From a checkpoint of a small image VAE: batches of 64, 4.9 epochs.
Rows from block 9 of the encoder of a small image VAE, named by matrix and row number. Rows with one number within an expert belong to one neuron, the router's apart. Each number is 128 + 32 x the weight over its row's rms, rounded and kept within 0 to 255. All counts start at 0. Numbers have three digits each.
Before each expert's rows are labels from the 100 images, of 14976, where the router gives the expert most weight on average: "top examples" is what is common among them. Only what is clearly more common there than usual is listed. The data: retinal OCT scans (Kermany 2017). In brackets: how many of the 100.
# router: router (encoder.blocks.9.mlp.router.weight, 8x128), inputs 0-127
# up: expert up (encoder.blocks.9.mlp.up, 8x64x128), inputs 0-127
# down: expert down (encoder.blocks.9.mlp.down, 8x128x64, transposed), outputs 0-127

# expert 0
top examples: finding: choroidal neovascularization (64)
router.0:118147177110107133133157146102163083144168098170159139178084159152101114179142147172110161116112116119171098174146164177067067095120108153089168141157092142060099092095110125160144128078117183142178102133084148132124171119097216070186124118139109171158111130111134093166097080075116147092125170085115160123099179125099091091188088105087131116118106137121102141153111130088086141142141
up.33:200139126136145125156089182115200121081145151077175180165160076165150134138106108088113171144119119094105132132164089113163109143104175136098124102049096132130086125157138103130137078149103159143142132100119116099131118067149139089117167121173095175134093161136125180152137166112128115107113170133134137084119140119200076190085085157165164079150087100082132058142160074153164139099129
down.33:117142085128105173135137120142082157081148162112124081121107120122093169136125125119163122106153139126056132140185160066124129121138146116102139114107174114115089219180153136148102035159145105135092129129073174157137099160163121154172129108130130139158098131108103105136100127135115115159091131071154107189149150125154049105098068146117074168137121156095044175087129137148202090097131
up.34:164108104117098162171076163147078141114144192104191189150110129095115123116105146105148137182153082114098113134165101158159127098124132163092124114098158103147078153154080150091091122138173093101071138143191123166104106114127089146145080095096096104075143124105109127160170134217084130080109159117173133085123148136189194135164183176112126109110141104143104103131083187111152104107091
down.34:115151152142139159136102102103121165093130103105107097136115114146034157091134158132138136139126159143141110114111155062133164157111139191132133139084204096157067114184125176099133045117135118169098100105063118126117120144126148145202104105123137115122143153131142157120102143108148134160111119052135057145089162147119073092109053101136172106119131139140125204126152101112166061070165
up.35:202089134148182178145155145109164111081151072110120090102123161120067186119086130130127105142196147131118114069097096121151114101107110107131142161185108163123200149159152142096162089110133148118149145202143158137153057099153123170127112107102074096118150111118097161148129105171165096111060128137116077114096140121104169084149164110138111150132143129118158071079062095185154134135087
down.35:131101139098099138154173123138091160137205158075099092061076142149104117104114157142137146135104111085100108127157216090136137160105161131142147129105140107131103142152149132136139086117092120115139123134035125132160100147120138105225100119141118080136122130116098151119088136125109147143101129045109130167141167148112062104141052197100107118128117126116099199077127128120205069114101
up.36:129106132101160152116118118145101159135104129063144189102118144153095112086132133157077127153122107188079076087085163150107138126114131132142123153155155173137136193160079145077129115139119070097196124130146049144198148142111164191110133153103114118125161137138095111111146163146117101150114131171163092113102094137092151094111123230171171085123059124100157115160126144198161152120077
down.36:138116127086118158165145105086106141142126152109112131123116123137084161174169163138143117150081164107082168154102133069144160149145177177102207145106177078123108137164116147136117051124138137159109060093091154165186136167131111127219131135099131138128099109143104152123105177067165163141109175064152092141138106160147054116147090141113063130134157117123088211110133103138160106124117
up.37:136185112206196121149198183122098148125117139129112195093101112127148164116129171123117130165136153142076130146051097147158110190079064140132124103154144096142077132122116118129098164182142106084141109103158122099094081167100128166096122127160100052067151096139111137116144144209092103100073148116151145108124122146094125149078157135125128102150169156090121089146136067151130161127094
down.37:111123131143111149137161136108153182158157157104121090108118132179110190139168152144115141157130133116045157091130091126103164120081167150136150155134139073118091176165156153111120022114136121123120131090115144157186166158128145118215130101100165104142117118122108091133149189116154153145117136098094084160127153116136068065125068186139168109094094127109120192171184109152187101092131
up.38:163130130101113133079130143111161124109111206131102155116115150090153109123184130066139177170131115131097124151134154127095134128125111142084077109122078162140145120146157111088129085122163178125114158103095128166107130107183119169168129146134143050139196147133082109127102123137077150101126186159101073203162053151064117110119056119140096066165126128156149102167128108086193170155135
down.38:134125136122093176130142139110094142106183123118100075159127173140066130130123187148151129127143154120105152140122187075143148136148163174150132155096137092109113128167093152151123034147056137160127156126074170145169110178114140132203149100102116152069135161161075090161100188099149152148108133045151091131109121135159063068150083154165132129112122163125090182122143115127178089135151
up.39:192089193153145176097112168134101118147126076147094111144193140190127146110141158098073105123172100092115108151152141115110101112137161179171158103162084151123155191143126106105117124134156130095110133104139145096144122105183167131129132066123129079114148153072085099142099175074148070121183143093127105134150132142059131134145180149224107123115077095156189099145097109130157115088151
down.39:104170133126106141107117141123092142124148132122138140140036158115088176113099127112114142139150140130108129131125128069159145110159155141127139140153173096119105154188170136142103034117077124200139101159090132117153072139173125117211130118060109180131126149177102103153077185120139132162116148088165055154142166161154119081108073178167120146102172114148095183127116131112192080128132
up.40:135126169094169130131166185108147113095146201064137127106135152136143146121151135124105151140176084157133123112141173182123168101142091114114148143131085119125123145203149120102117114140091126195154173126126086170180108149154144118134109153112107096191125195110154201125112109144144121120114124053147161135105111111134104093111113096186068087169122067154175057140133051079126100078111
down.40:090124122052131165101178112121078179118138145053095155153068126134073149114151157107123146118132148114090170138115170090141140096140168116149119128104137088109044141107140131120138021119123102174097088115123112133165167168152082128217106138139117096118141143097042139133081119146125119155144164076120099141127126119129126062123120217142113145099140133102104163129110129137168142071132
up.41:130150140122088135127154135182127158141127104144072014112121128105122184119080058098121120136197115110128135055125166122146170114122133145141105180117131108149177146134145142132167187116157123080062098127113178110174165100147114123062114124104098100153043117176106121153171059136106151123109122130120102134051083125108163128161091134108106101119081131109126066139149155130091107142147
down.41:161082139133089108125155094138165167156087105153116083127112141164055137146104059146141091129088135091125114078123160142100098156130117112116096096132070087132186097106101149133122074131124067054145060091083145151136123107123101101113126113141138163132153126151118108124124129167109134101147101181122062104094155170137131138100189168161148128128123149118123131084155165211023164186111
up.42:182121130153142133173107159145128145118144163166114142137169178147103135139104183074117111178071110141095105128047068130119127118102068115223075145103122093107082162173173156160120085138147111166167105128127142148110098145141074128124185146137123127169129140123142104121097156132174069103106122158146085109186153172185081100097164107124088122120156145059125084165149089146177130131163
down.42:131159134138143119154147125098120169078151135113116102099082150155061141139134153100136124084134129176141103135128091078121155165091200132169091110069149115167106135120154166124125032113103140143121114114081134121137131143113117167248131111118151124119126119172135148114053192151131137144137150044137082162127119114129094056110096178095077108128128113156082184146130120134192112115158
up.43:135069095149110133125210150096145155117111091120135160125098150075105118118155131125161149103155191188075120147108113159131141139056100127155173090123065105116154121147171153162113168148163135069165117091215124095110091116129184133181090075154131130173099123125131150087089163077155114108181102124119101121131078143120150130085153182145156145141125105115172064148129165116104130197093
down.43:046104121139110138147095094085091169076156129112157102121120110151079157143121169105130145148139145135093112119158170073098169154089142130153119127071144106134086121170141137155096026100062115158089096097089160099095146178134126150216135103095145148150140074103123129124140145117128144151100129057105090146152136119170091093142048168168120185121127126131127187102160106125161079116100
up.44:169116130129108100094098134125172166209139118137120160150143089159129095126101116133114137161166142091082163120117193140141181137130076097105134162137157057139089134134120127128113049130073124090113083193138113135090073111167089177091164135101117111198137176136117112065165087071140111092128181116159136146154165094098223105105117136141123098136137126120166128083110082102122135089162
down.44:091100156067088143139132097118069125167119149100136119117069173137093103160149160127173161108176122071110133162164162088115143142129118131156115152147169067123082140167130148147080043150065102140101133096143191122138123145141140148169096091120136100166109080105118084096094197079092122148134183043090137132113152152153087092139061142097145125115132101164084145136093113148155089163143
up.45:076084105135095169063142100098146143114120125135120139053076094096171153132107121122117128127150138143101107110075059099080128159117090120137183055085166133118098141097115116096146128153152133125136150112101134158116116143079077124159163100135075132186127140130137124076139134116162116109124051091208157090156060148138098159050134145142113062135140122143073099098086073159163113140115
down.45:109140138118141175169114094111080149135175181094120105117135153095081122079130126106117123107142137112100164095099137078127145146108120184142159129128191077131034135186124159096138053139103136184125089084091136120118140169105067155202156133140071082136094126126110084113130132118158153078100155047153110123121131103125090071094070168138120121118133118138117162119086100133201079121132
up.46:140118136201165139121122151115175129080127181137092099144088126111179128138173163147092111133135131073089160138108174080148097126169114105152155085064126125089135158132122193128155124110195183095071187134155230170136092162171140099105131122108075106163147167143083150101110132166120101136093148155136158124139072146125120225136129112128113130118098136177099131138172136133135178162135
down.46:092129143137129133146138121125068141123143136107130135122065172154026125167163131118145153080098159133098099112136131097136165108124180178126138117092144092154058111165107131139141074130090095192119144140083094122165112137112086119231119079089138155146166137097123113119065127090134136124137177070112127154138157139120062100131091177095097133124181142108108188142132099126188058096136
up.47:162078146149102074094102144107067112109151064128118172154109097143121110160146159165116139135116170127141099041130132150074090146087080117139167134143138161102197157151100096115157251132101137145160146133122165090110132122090104090047131132185139130091116111092061133122119091130125152129099106198106092083136120128115132065159155125099118136168150142160141103146109120149102178158114
down.47:100115172166133164143126134104088124135144118143140127113116115148165138123122127100209158120125144091140144093173102091064138091119111182101179171103110110132158108127163155087105079099157152166091106112092097158155138121141069139170091132162175188129113109066115124139097140111135073130104110056101158084085100115156101085170137130094099143146210158137092181135126089136162196036136
up.48:100113089093100118114145115085180115143106152130145137161155152176157115138124158119170096133160118136079124097128080115155123076122112179122124112110151154188095138133129199131135091145105153093194158106085126100119078160168179127081100111130134145043145229116183199123079124131164149071105143097143097164106118095102207103135121152131185167190094109150153130145151105120132119156113
down.48:121129148091089170112128142094060149111123145118140096132097162122116139104113172089160124079125104175054122113160158064157164094138108165114151131132146095124121158187169116128158065122106151177073106107103163155110122143138113162209120072154149071169102130122123126132118135095137151115053127077112102176142110171129117080065052171134122102098093157114121162135121127063184083162108
up.49:128145054172072102078159163088148184099111147112144113080116177097166111180159129111141087106142103167151109080092118128112163104145126117127140088127118136163114113142153142097106174118099113135120115134128138124151096151131087162112141135173100123167171096120116136125148131133082148093028154170212156107150087169207178118086152118188162137166141166123104104139066123108180147180081
down.49:093089112104103127134145121106106165112142110088126091113064189194066141126182123093138157130159147131078124116163128099118148138127158146167171138157138097124133156172175128116142042147143135187072138101107100077129122143124130138211121117103115113145130121137081131085122150115157133137169169063134125125121124106160072086139054154118128198068155117124080159136086094126188049108109

# expert 1
top examples: finding: choroidal neovascularization (63)
router.1:142097105140174027084106199135141128176152083141122136129134154137163139101184083136144142173145134120083098162104129087109148104051135129181188154120130126120187151131163114120096176180148107174158172150149129173142132085163120081171129069156151136090172149082154181075149096098149168131146152096171130111118162124106147155167168158122074136130153075176150136114132109150091136117151
up.33:124125105110073166138117148143153151079180112133119124164158124136156127176164136125104139107143122035126155140166132171105134094134124117075133168130108119168165090060131090128203118133107163062137143068144111044106185163126136149104166133080110145182112106123094139111150085163088136153140094102038143186142127137079155118106065166140167107166136121127080146148164087153150145094138
down.33:090154140106095064144121114099079120114135142140204109098132155117113164101132154096138115106140081145153182135099153098128082064092118121158150098101175149087086153170143107137132090143079109075134093226070117145155094150120152153059071157099139124143084133136169116167117086160147114127142083123137150087119089110131133159157066149125061147115112160122096134148136187123104214157113
up.34:171100125172122082140111138104135124070137112158152124130132128115144147150083143107106066080112100139110249075116174161102146111160063170131164154204142131123155196095099102132153150135184225089142112131093114118100134102141198103150164145091157168163130131148138087181127123136087125138169080153087170114121157126152170136138123110123147092117162172092139153099121148136123166149136
down.34:127107148074152108104138116110138095072176141137073084128155136111209187104073112085146101089185090107140158066113108084144095148155133149107102086122075129121104101143137130088110088117142101115115110138107085108095124124113167158041116135138034090187097162149110090088123170096148153062123113084134118123148140103121115144087113146155102128110119098092109119123106120125168171221124
up.35:104145124097127105157122084160132084125129090101141195140147076106132106121121121153139115113160137100154136156160104154162121119156127097097076085108074155141156096089170119181110144090184141135103095140082050114128082187125093153165112096108121124099135096141119107142146086133114136117216150094141158133145110111204126136065091122198190127071050136117098088202138119161105137092105
down.35:171107118077168161127110143121153157154149193162125092138159130166181196110108149053158115118160119158097094140104091153171096077136095126093152110118207125142184123066159065145093146119058144125112092142105154109132053108093125155076125141116118139117112132164125104153083083122133165124130120130127124140165141169063145109181138125159051123178118143116074137144182109117073140120110
up.36:121149111117153127153118128066206105133083215118107054156082127155078117108115112112137120159127164102137123155140077136137142116120140162133155124121189048147071158124131111156177049103060117144085174140096116103146132103128138145103124089126136129105108105095178154133116130077125123179119133108123116163195099127158077130096082101065057124137143144180145124123117178091158083091122
down.36:175177158115147165152131150179119168110076142152122091130144119116140241129140120163046141120125143133145158119120099132156148152121139186134132023112145120180121110106105126080109117128127176059107132189143132131166118136105156126164144150158106088126163105149148164121096119131154126114099124058135090133090138177056209116181161104092097102146109180169152158101138159119152131140127
up.37:092145137141140141124146104132111146117138143149108165108176041100122144119107243113113133099212124095123145164174175095148081137152163094125134180063089190124205069112129134119113120153122110097123105118176128141133148129124119099165097133137112133123174114145170104142106148169128125084099114102144113214131136131111121059111174123147121131127089149082114124102128048130075068102132
down.37:105123076097149081104133156086075057151157139105154186132111199107159187112119168069138157139121088137156142169106082144170105116152124087148122116092083132132087153133123168165120144120119120089120151177175119147107091195053180102138131127131096133140098161071138118117111158143110096127105127110146190074137168117179179167098121109132102134118146134133142196155147069160184191122124
up.38:092130166099153126135110193154107119094162061187139083146127107149134172115048170073159134075140142141118109154153073182130197125141139142155118179082125077086121131168155126137117105136141129146168131104130087147067129114073138139147156111127132120145091087131115131137084121165145077158070119130138084088130134121151169107098061152126138159104118067098112183123124122164121206204157
down.38:112121122110153076084148113106156142116163118131174093117149186112143195164113139073128098135163149111140164142122104049194104151077148162073150096062144136153072141144116133156131106129135149121171134138132067067154160144108154207046149131129087129172096135127123092088129144110130130125096142087096142120131133049083218127100093156133104167143158132088126140122124139106098165175153
up.39:153123150098104082130114166065155146122125160099086128154098190146136101109123134126109122123173104141079206135136154097082134116136050108099168125153133131129105121182166073130181119101094152082164102089120115089121098089118176131097169130151255116150135134155129152178105087076131109114102109119133123190100124167103143121112101152143092086158153136109171115130099099077174112111111
down.39:127140109152133156100150112114070114089119087140138201151123094129196152133143099102163095131101115136084109143124137101146102113105150155109155085098157132135141101108104156113129128093173105114119173085127172077086143125190131173102126115169086076127137179105140176140183111148105132176144134170117160096166100141101190110121030138143079103137125131122158092149134122147037229178108
up.40:142117191188116137099141132143168130130109137122110123109127189154134124169129183123120127117173118165123120154110112146131076118156151118089156126102058136100122167127128173104191051096126092132168141139158075104141086143101155154069086157131211110176117157127092142134105146126212169084110120103089123184093124116148104155184125106140162105113098181157152113123120218101186178115112
down.40:088136094176137079129173118150146116101152121172136106156145123113126127137130085075152089124123151109169113106089115092130118094147172150129080126065125108150101087178128144151094145151087111107150120198050099117181089138084188145080110191109123092213132142173115100072115116144137160142116127113097137142169120087155178175090078177174031136105130141108115118141151113113140172162127
up.41:127122164129094107132128129167103115093131088105143034066117113081151136148109131133083140151090121093108100081146207156087163086106145186112107085109127111105092149122110164132156175119122168119142108112161159104165137131085145130134146111101119146112119136172177075124181116109075155100153093151062085093087138130123153082113095110157147108168129083152142061108169186118140196214101
down.41:116131133084099101147158110094153143070074139154118080139101152137114142152108135093081076093107128170130172121133141037188148148119125154133150110138106121090091110162144176161159081184095109107154122162079099067173084102152180128067089166109056064150096134119094083079143127121108125118165113092167107146102139099146120107081076123153070143107109139172123149181124138097187139127134
up.42:200151123132123160123122132158173138131086145141091165108128151142063142151133184128104126107160116106104136125131218109101108148126114118109126096166104075129161107158137199090198024144179137062131103101118143102106175102122159099151184119128196147162162151091119132151138143135173118091082110112123135135121165163116139041158082170091120128147151140146174072103126104096163131121144
down.42:136145076059128094084152112159128132079150137137115127144147198149186231109067064130079156131103150155110148100105049071141123140126152120129136099177094129156108122138169082074097154150186127086145107133119152117141124161131120185098119135137115140111111135158095136124073135136186120112095115104105148119138131096100190112098142117102093123151152169092180153137138087127219168165113
up.43:152139126153102173119113130084143101129125158076123160148118174170133114127121128115118149115122133131131110040116138087126156101134105152133089157115069055107024138110078042190101137157159126124113134167094163131129115219136144064125153125149101155139119142128088138102173168165088106144113140083111223084107137138170140128085166151101110110149125128167152193144106154106086126120130
down.43:075176155164085094132108111145152188127108102135069066138126111179118145113179095111117160152142162125128098124144118078111111148116098120148124093133091139125199134141161156133061099129144136185069128139077142182111137115086139153136150070137086113083119098061090109073101143140151221134105111058147099112145120153121148150078200104156173156165118163138125104141117131134088147078168
up.44:134119118088127026140117148124048137130174102110109143136105133129167101088149052113099121134112136143102170135140098050147146138121089105137129102150092175116128107149142043128086194071129123120086120156216055120170068177121098145071115123118122118100088120152090117159042073129169130109120126108142163111160110105131120158151124114146129129153110137107137118146131125173112073108132
down.44:133100117188134148091134139150076120128109144131155146151140080108089073125148128194089190125132149157116116107129161179125138161150091098115125147197122146109138124127108089146132125134184106183114166088159080173048148089210088122107153109188156126111134103093118159171130113150155100087188121155166113113101092149124124072106150107152170162107137105122163080107089084172168173091057
up.45:187099164106121080163087095121149083161137191127092155178129111130111122144094122141096082129072094122119043086083147140163141084154052150106110139072130141144122129100097103138143097109073091153178049091124082083146103130109157190167105160115142144084159155113148101137119161139159137096145145146165110117100140161112122122134122106088168126156112074121052161199150117142158169149118
down.45:169121154106152120104102121171124159085121124119119100124122130109179134098063121049113139135140117118104084139155159056142082112098147146157137130088081127178089124137095131104104091184103125117156161220099120049138121114090214196101108134166115131137116135123104155081078086105110143105125112120125120075170124087115199145132086151145069144086148148088137141140169153150152169189145
up.46:146077154124062170168119133140151143098124104126168119164120128082126097120091159095095082180113102105118152111105100135108163077098137126073111118117140134098108097090075109082118040120157209136085072180171152140178146087080148137079090121089156149150137081108081161143114188103126129135119157145140142117140073126129110065149090141178133137170146147139177058106114107131178118156159
down.46:159149104090145138086104115112159120067137143193142100141153153155159158124130160106183102154171053112151165148143119124156101133157161158163173084107150107083073126147177112099117122131135120122102137122074123080151112134108192168058093179130112108113089151100151125121093184122136132213103111116137147150142124090132158176097137133149012095182118162089092100179134139110115162146124
up.47:171208108068137129109141156112159129147077159205140083140155082124150132152125122083124122088152120070093145122124132113150139111139126220161131147092095066064091131146173148116106151086197140115106100126152133116116105106128136134182127080136159117127087193153105078109153137161119133209117170077117150129188098156094141104144081105088107160146161106133137115169131124209133122135102
down.47:158131134106142076137166098076136124116123099130121053138163117121138190117086092126115118152110123083139209116129135078145131144162129115111120098084086124142095181169107134121080123148126089082141159144107105098181083153121132170055122188128113136154120078133124160141138126107132118151099131103100140109156120110160186108099053159154046090173158087107111152139070213117129197174114
up.48:175111083078107144082143095080166113090100140155143154102130139087183106149119112131153101064126113069103104120140188084109159162135122113131162119141039153051142136077100126078127156108122125131110074131086041133067118097117152139121072143094153108137134140116162115057069148128092110091099147098157098083128106161120127162119179077132125115159146087135156111143105146183153107104169
down.48:104120162112141092141109121144153139137100131137172120106160130108142172113104137124092099110097100129163174144144147052179059123150139113139161094085117106106079176134122106079094083080163120056131089128044113089154098136164154125070167145160088108190116182166121132089141138100160131148131138117144137090130152078146183191177047169143079103125101141134099129127096166093134188153139
up.49:137191168127199124096104072096162120059135123132102152117114170130163135161128062113114120143133119130102160084145123148074156120113164135121077091101119107120099121118138109090142116106200116079155096113139080083134178099093128151130134118076179123142111178155064126109100116129033080169110069169091142149107084124104107129131115079173124108146139127087180096123202172105135147168144
down.49:123147175122122045090124109131135168098188143143135124105121146108151153117107110093119084107110097057115144152112110096130120147172168130112199113138145102067050117091130161159143099099133127149153165184171124092149111156124162152075102067150098133202140138112122136095119161181126179174158133107099106126214130152111129153113050161195104122124146136116085115145129186102150125181146

# expert 7
top examples: finding: normal (80)
router.7:104142116163112117171109150162077146094130060088176124121102094105090140098156093120155146163167162167123087139170072185144120139096097087151172105106071138200159090105155146126130129148083164162117131165129097138145073138127143165182100133133122082132082146138155105120168142125162118093184157093111158185112149165164101128101203104161157122103096123100112161138119098219141121140051
up.33:226135156102162163131143115143155161123112156178126136121106141111127149123093219072109106053075088100095148053121133160105104111112103129175155157147100098096105129157136126105178147137155139120113144141157134051107128182131140123089132139113114121174166152193202126151107114138096111125110065132106153129104119186107181106125127123147177085153102158118129182120116115124165114204176
down.33:072130090114142109129137157092203125103130188144117101108089154115071155190100143126150142085159139122095118096087097148143149156141130111112115108034099127156178151152153081109094109117074110140066149106116111132121125118122103071144114114142075119150080142139130109142134146089122097161118075082176009168072124138150145172099113126125153148140165136138127180192123152156179103165154
up.34:167106143129073122173118136144132112083090135164154189130130101159057093162140161088078128144169131165118090081136125213103111102132068121143069129100097207093161134143151102107135096144110170137154124130153151117077106136052161123131185101140162178152114120122167166168112118093149130149088098113143126135126153172146208198199128174106119139147112157113147136137130119181144168116135
down.34:093132110108167122123157148105168100115151110105133139155128123139123137147104128105149141128129155101110114107144150129126149128095129071133119202060162126120148169139148112129155090080075144136082097141123141114091100158109139124105159115130149124152102113122151104109128071096136109092146097110105040205019115140162190092111097100089204109113130173168126120138139123170251059148126
up.35:164127103165064102139093078143131090090184133145112085108065117093126177144111139107112165159118126138109150139085071195133154127173162115134101134104109063144089111129134125099158112097139066113111141140125057090082158136147157169112128113153199086174067162091135122097163135091080149061112104127142125128197119165148152168128132117211127088142132146085131118178131144074149114152108
down.35:102133131135139123105147117081201124097183114099105117148118161089057145138132126063131093106150134134103119108125131139155139144146126097123134138068074144185112176095153100133068050083090113136081174104113155115137084152124131117160128129124132127144105163129124135140142137146155113153137138078125007169083083138119176127109102182133174136108156120130093129158125080158243077130142
up.36:184111107075109129111110160098093131158170105089111108180139172108205128152104118113167156126045049123102127122118098133083115133148114156122123143136137138141135170131143116150137109034195140161128094097065076074118033117109120120142183110079162137118151149131134167132124141125088068124144100128085130180140128179135123137120113149123106093158118071130050167143113159102162111138114
down.36:096108094129130133120137102086171127114111138144075076143123139068135129201100144136140108120122158109106146097160120162142163136130115069166078120051106164112176164182123064145132064168069123137109134112125120155081102199141097103177116105122139142149082112149126122147114114110154135135165179108161061159082118152143207104084102133122153101132126133136116172079166167160198116178067
up.37:152150089142143115076142145040133111140067200091154182129147123147163149132172055133092130097178090144156188085166123123082176081145085114187153120154129142111126160142124113131166114087160187120156123135152132113126138154110105185121152133129147123094190094166232165150091137111081117122135119170102107111080178160151154138083150136118130144134142110067114138137104160135158090104156
down.37:109138092087158126122125112108130095170151092140160130129094141127097176109113117103135122115097115088146116054084086117136154161153109080144123207085130113161160161142125113141083069158070136126093102096137139114118095187130092093151114161110094134160106154117099114104105084123145116123117083106148053159079154173133174073133056128095197115122125136128052136131131147138244086113123
up.38:208127101148112128128157129103171120107086153098108081183151145133135167157140148112085136116118145154046098093165156151078181097146130172081094118123075054110137143139183098124111162076151169119123154132150179105066137109131098097109123141122174121171131185179093145119106095113049126178175183122098107117101118119125150185097150111143132092117108100074173062117138143099121133155113
down.38:091124109129143148120112108098170132104139123077113079145114134086103142148155133117146149130101142139113127054082102109144162148126094081102109164033111115143197170173155092133122056143095122106082149130102103138083123138151130113159131115112080115141084098171119144124185129115119105114169126038156053181092146165141188131099131143144135200116149169110108167110098082133216106146146
up.39:107116158124136101188162134104146088148128126123124142127135126078092069107090115161095143118110182071085151165139087078104094152191178164179131160165138108079187157157141122129153071140142085116096180083136082120137124177100112181117137106048142082172133158099137138119133084112095106079080135095142109113158144203166134106054125090127104088145134113103100136096143103097160100137082
down.39:110084089103145120112186085089182133113136116119118081101099110101105122137165090134184120153126125127124132095105150127135181152151124110126126142090133120129172186115143095102136065146123146179117080098086121129154093118137072095178115119112105170121081137148100134110117097116125127137169195089147019134097075172141221088114046152139102128113136151116112127175164114156213108144095
up.40:141114128120077155149144163106163123139101154157133175162106151152112145106148145157099120111115112136092137112109140183158121157138086129165135092128119137063090219087173083118177131072127148136110123153147121092070112174124191145133209107153119101113126153127069122157097117047124114119117106160145155100097137216130091170156137113080144071157175151156229140093131097104127136144142
down.40:101111093104139101127137141091164098119158162148125109157113136088082139127138146095117128181151134085103101093147163126121138147147090112125129140033115146145126149114140093143116034084104138156089086109105202132143106127093111171146143143122123119097084098147123146103129070125135127180110129079162040230085096135165173125099083105163156170101180121144080151157152122128185062150120
up.41:134183125115135174144137115188160066149123164153187138109119161146129162132117151121126162107144130123140129145122125087127078069097151119116105150130111130093049177148180164109119000168161118062134110166118071121129092142103206101152113123101177129146133126084137137125085169145126114137163115145110141133091153104166146145084139160114187143112128176117112141131102098124157116118154
down.41:131128165138143150147108119105095097126158086119196227143133081108180161095104110133141134158173140128171136152144103126186135127138123099141135139109147172122144109136167092148108217113170090147127092163160098145146109172183154174147097100131139160143135114103141154150068125123138140094116109111126225142124119088143050199122145099180122108150076140091146106125085069175098185108123
up.42:192145121079168096130058094064216140067128139126121178132091173087132095111080167068144122079128072099133099175154124132123124141137104123113095135093112030182107146100138102142138130139163111138144175153145085098121169162100127180083138088100156096169112136098141095086102118149168128109081104098160115138120156157134191108122111147078132086183119121082149145141152129132104162127120
down.42:120117064124154090140132129101159146148165131116129110150148195116154135100054143095141149147132097106132109140093115109134148093127122119125099188048084091153159195109191094118145082105062146144110120082127154124105093100155108108171133130159146132163088107110113141099166111094130094116111148103167047151108097101140226145141081156108129141136188138142082152119151092161219126116074
up.43:130108110122135099091163123108188142107131183094124116174142125093139143147112193122094183149153128084153164069141157130090149119155081129086149066184116157114098155171074174119107155131131133059127154073136147101109130169171157125108198198037106150171120158180155114154123141105090175182134149156176171138120125120094172160073159131102129113147111099127135124146139085083152108144115
down.43:104129117125120089075168152093131174129133113129101105117127093096160162141124096114102072138124118083094086111098152131122120150098132152106131121116147131141160141148090104107114092133092126126089086094069165128076090089154119142175142129139123133195058134143116169152152158141144148126130153089191016128123106120219185139117088100214138114101110113149091133168153157180195066144106
up.44:151094141142065147123119183108089087102086083129161193124129077128134093151111110092116142135099112143097144096115205193063138146156074172139137144161057097109102155119109156099151185141161146155143156110151158078048145212093147113100185170145131122134132142134130122151161126137079154136115084133113113098142063151176126115115116083158168100166148125149169071101141111139114154162111
down.44:083102055143149202099152119081191120123150183163092102172114159167063140112128158101155155127109102124128089112108073146153127169154142133181142131126112121128170121107199123095129067135090148184106084091108181184103100130099106105144139146182116138111166120118120103115151153076164117172106128093134057209122118099075181143131092148127119139116136113163153185117140123094186116145127
up.45:126167182158122183168169149117140100134124070090108153101092168123179115131066156095121144107141117202123135106160111170114148133132110152129137183112132084061097185155085124077187094091133094142152131151156125107108061108114175130088144076083150156135112154100118166131062136123102120063133159151140167107114132101109124170147128164145160059111132067145125062080092156169164147130134
down.45:069129101129126151118130151072179119112201152145118109136126145074105140111122129118138161141160190091110145094103092181178176171129158132120122159103101099150153159171138071133125107149081110138124156112086161128136125163126144103149128147136144162119131140132132146102226118107087151125133119101175000146071086153121200112117071147092104119115134110120114174152142143135195076182131
up.46:094164107104168128121153092131115162166190115157132074130130139122086132120170136154185121114141144105169078204095109108163065182136189107103097145090175135151158088127130163179099073139074095134127116131102129153166150049135081117156084121136078132091117095126089125088167120114162167119177180143122115166159179071146101133132135136089117178084098131147088189145106139132092103087128
down.46:168135148113099137157091118181100105149084143150145125113138118161181140110117131151125123129136104159123134143144147083110130108153133139143149131223169161115062096126111149123111199115149135119168125173140113149155154112146167141141158104124157115119195094144155134134088131117118171118162136215103214059161189081105054129160179145166124113113098115095166107090109140109028165141170
up.47:122143160124155097155106124044155136128106153204023204126112151136119124102120135140125096089183130102126122153179155131145054179150136109140149092119177107152146108128161222143179087108145165143132134160084057109132136091119126165157129134121158087135184115130117144109126115087119146100108153121132145180153186080097123087082156100057093134117120180132130153102138134124141114110098
down.47:158144124114145153146119119156090143152076133134164113069124096200117128101134157111152082131171159113129122157163137111111109132127096171136167071190138156143133082097154181136125141102211161142131114158163082099177157117109173139095130150104201125112193108142141110114093074147130157122092142145100205124163163076115051134134155104128062120142119131095170090119144115092033156147147
up.48:128180130182133132157138184176103107156134090136105095127155114120145125097087173103041151145141149089118107161145089138090161089123055163147121145181087179094114131131171128132113070121117192145154156115166056113111092116082183151095165145064145182189115149159118141147123133163111103137102105148156165193111115130092135103139085107106181082109096089090135141128094147078138081149142
down.48:128160129130110155096130094075186149135154087143151136128095155062089177125133115117129093135136143144098109078131138152137168154126110075088114156109124084156148167126098102126061056115044122135107138130098158146086137121148125114139086134135123127131092176157082149140142098140083095157174138074171048163076095150094167106106082107147133138072155148163128179139147102132239110121090
up.49:161097181129116121119168145020184100094113119089099179167078174090177079122108165110077136152117140167121137113135095160114162140152082116158133121150092112114092115118109153094176086102117148086100152145159106139090145125143170154108132125093166143191104169144130163133095109161062147173185068100150154088119146132092155111157159088133117062124119086134126146163182146134150154197123
down.49:119126100147126158124153137121170132100167109106146126137140149097075110163138125147118173129116141095104101111100099180123136172094116106131127132072083151140208144121118148106146012117105132102138116086123149141132138120133061140124109130123149109122065073093092124121134137120136131139093109055111006156060126165144213152144094084137169145137134159114106163154088132160180095087085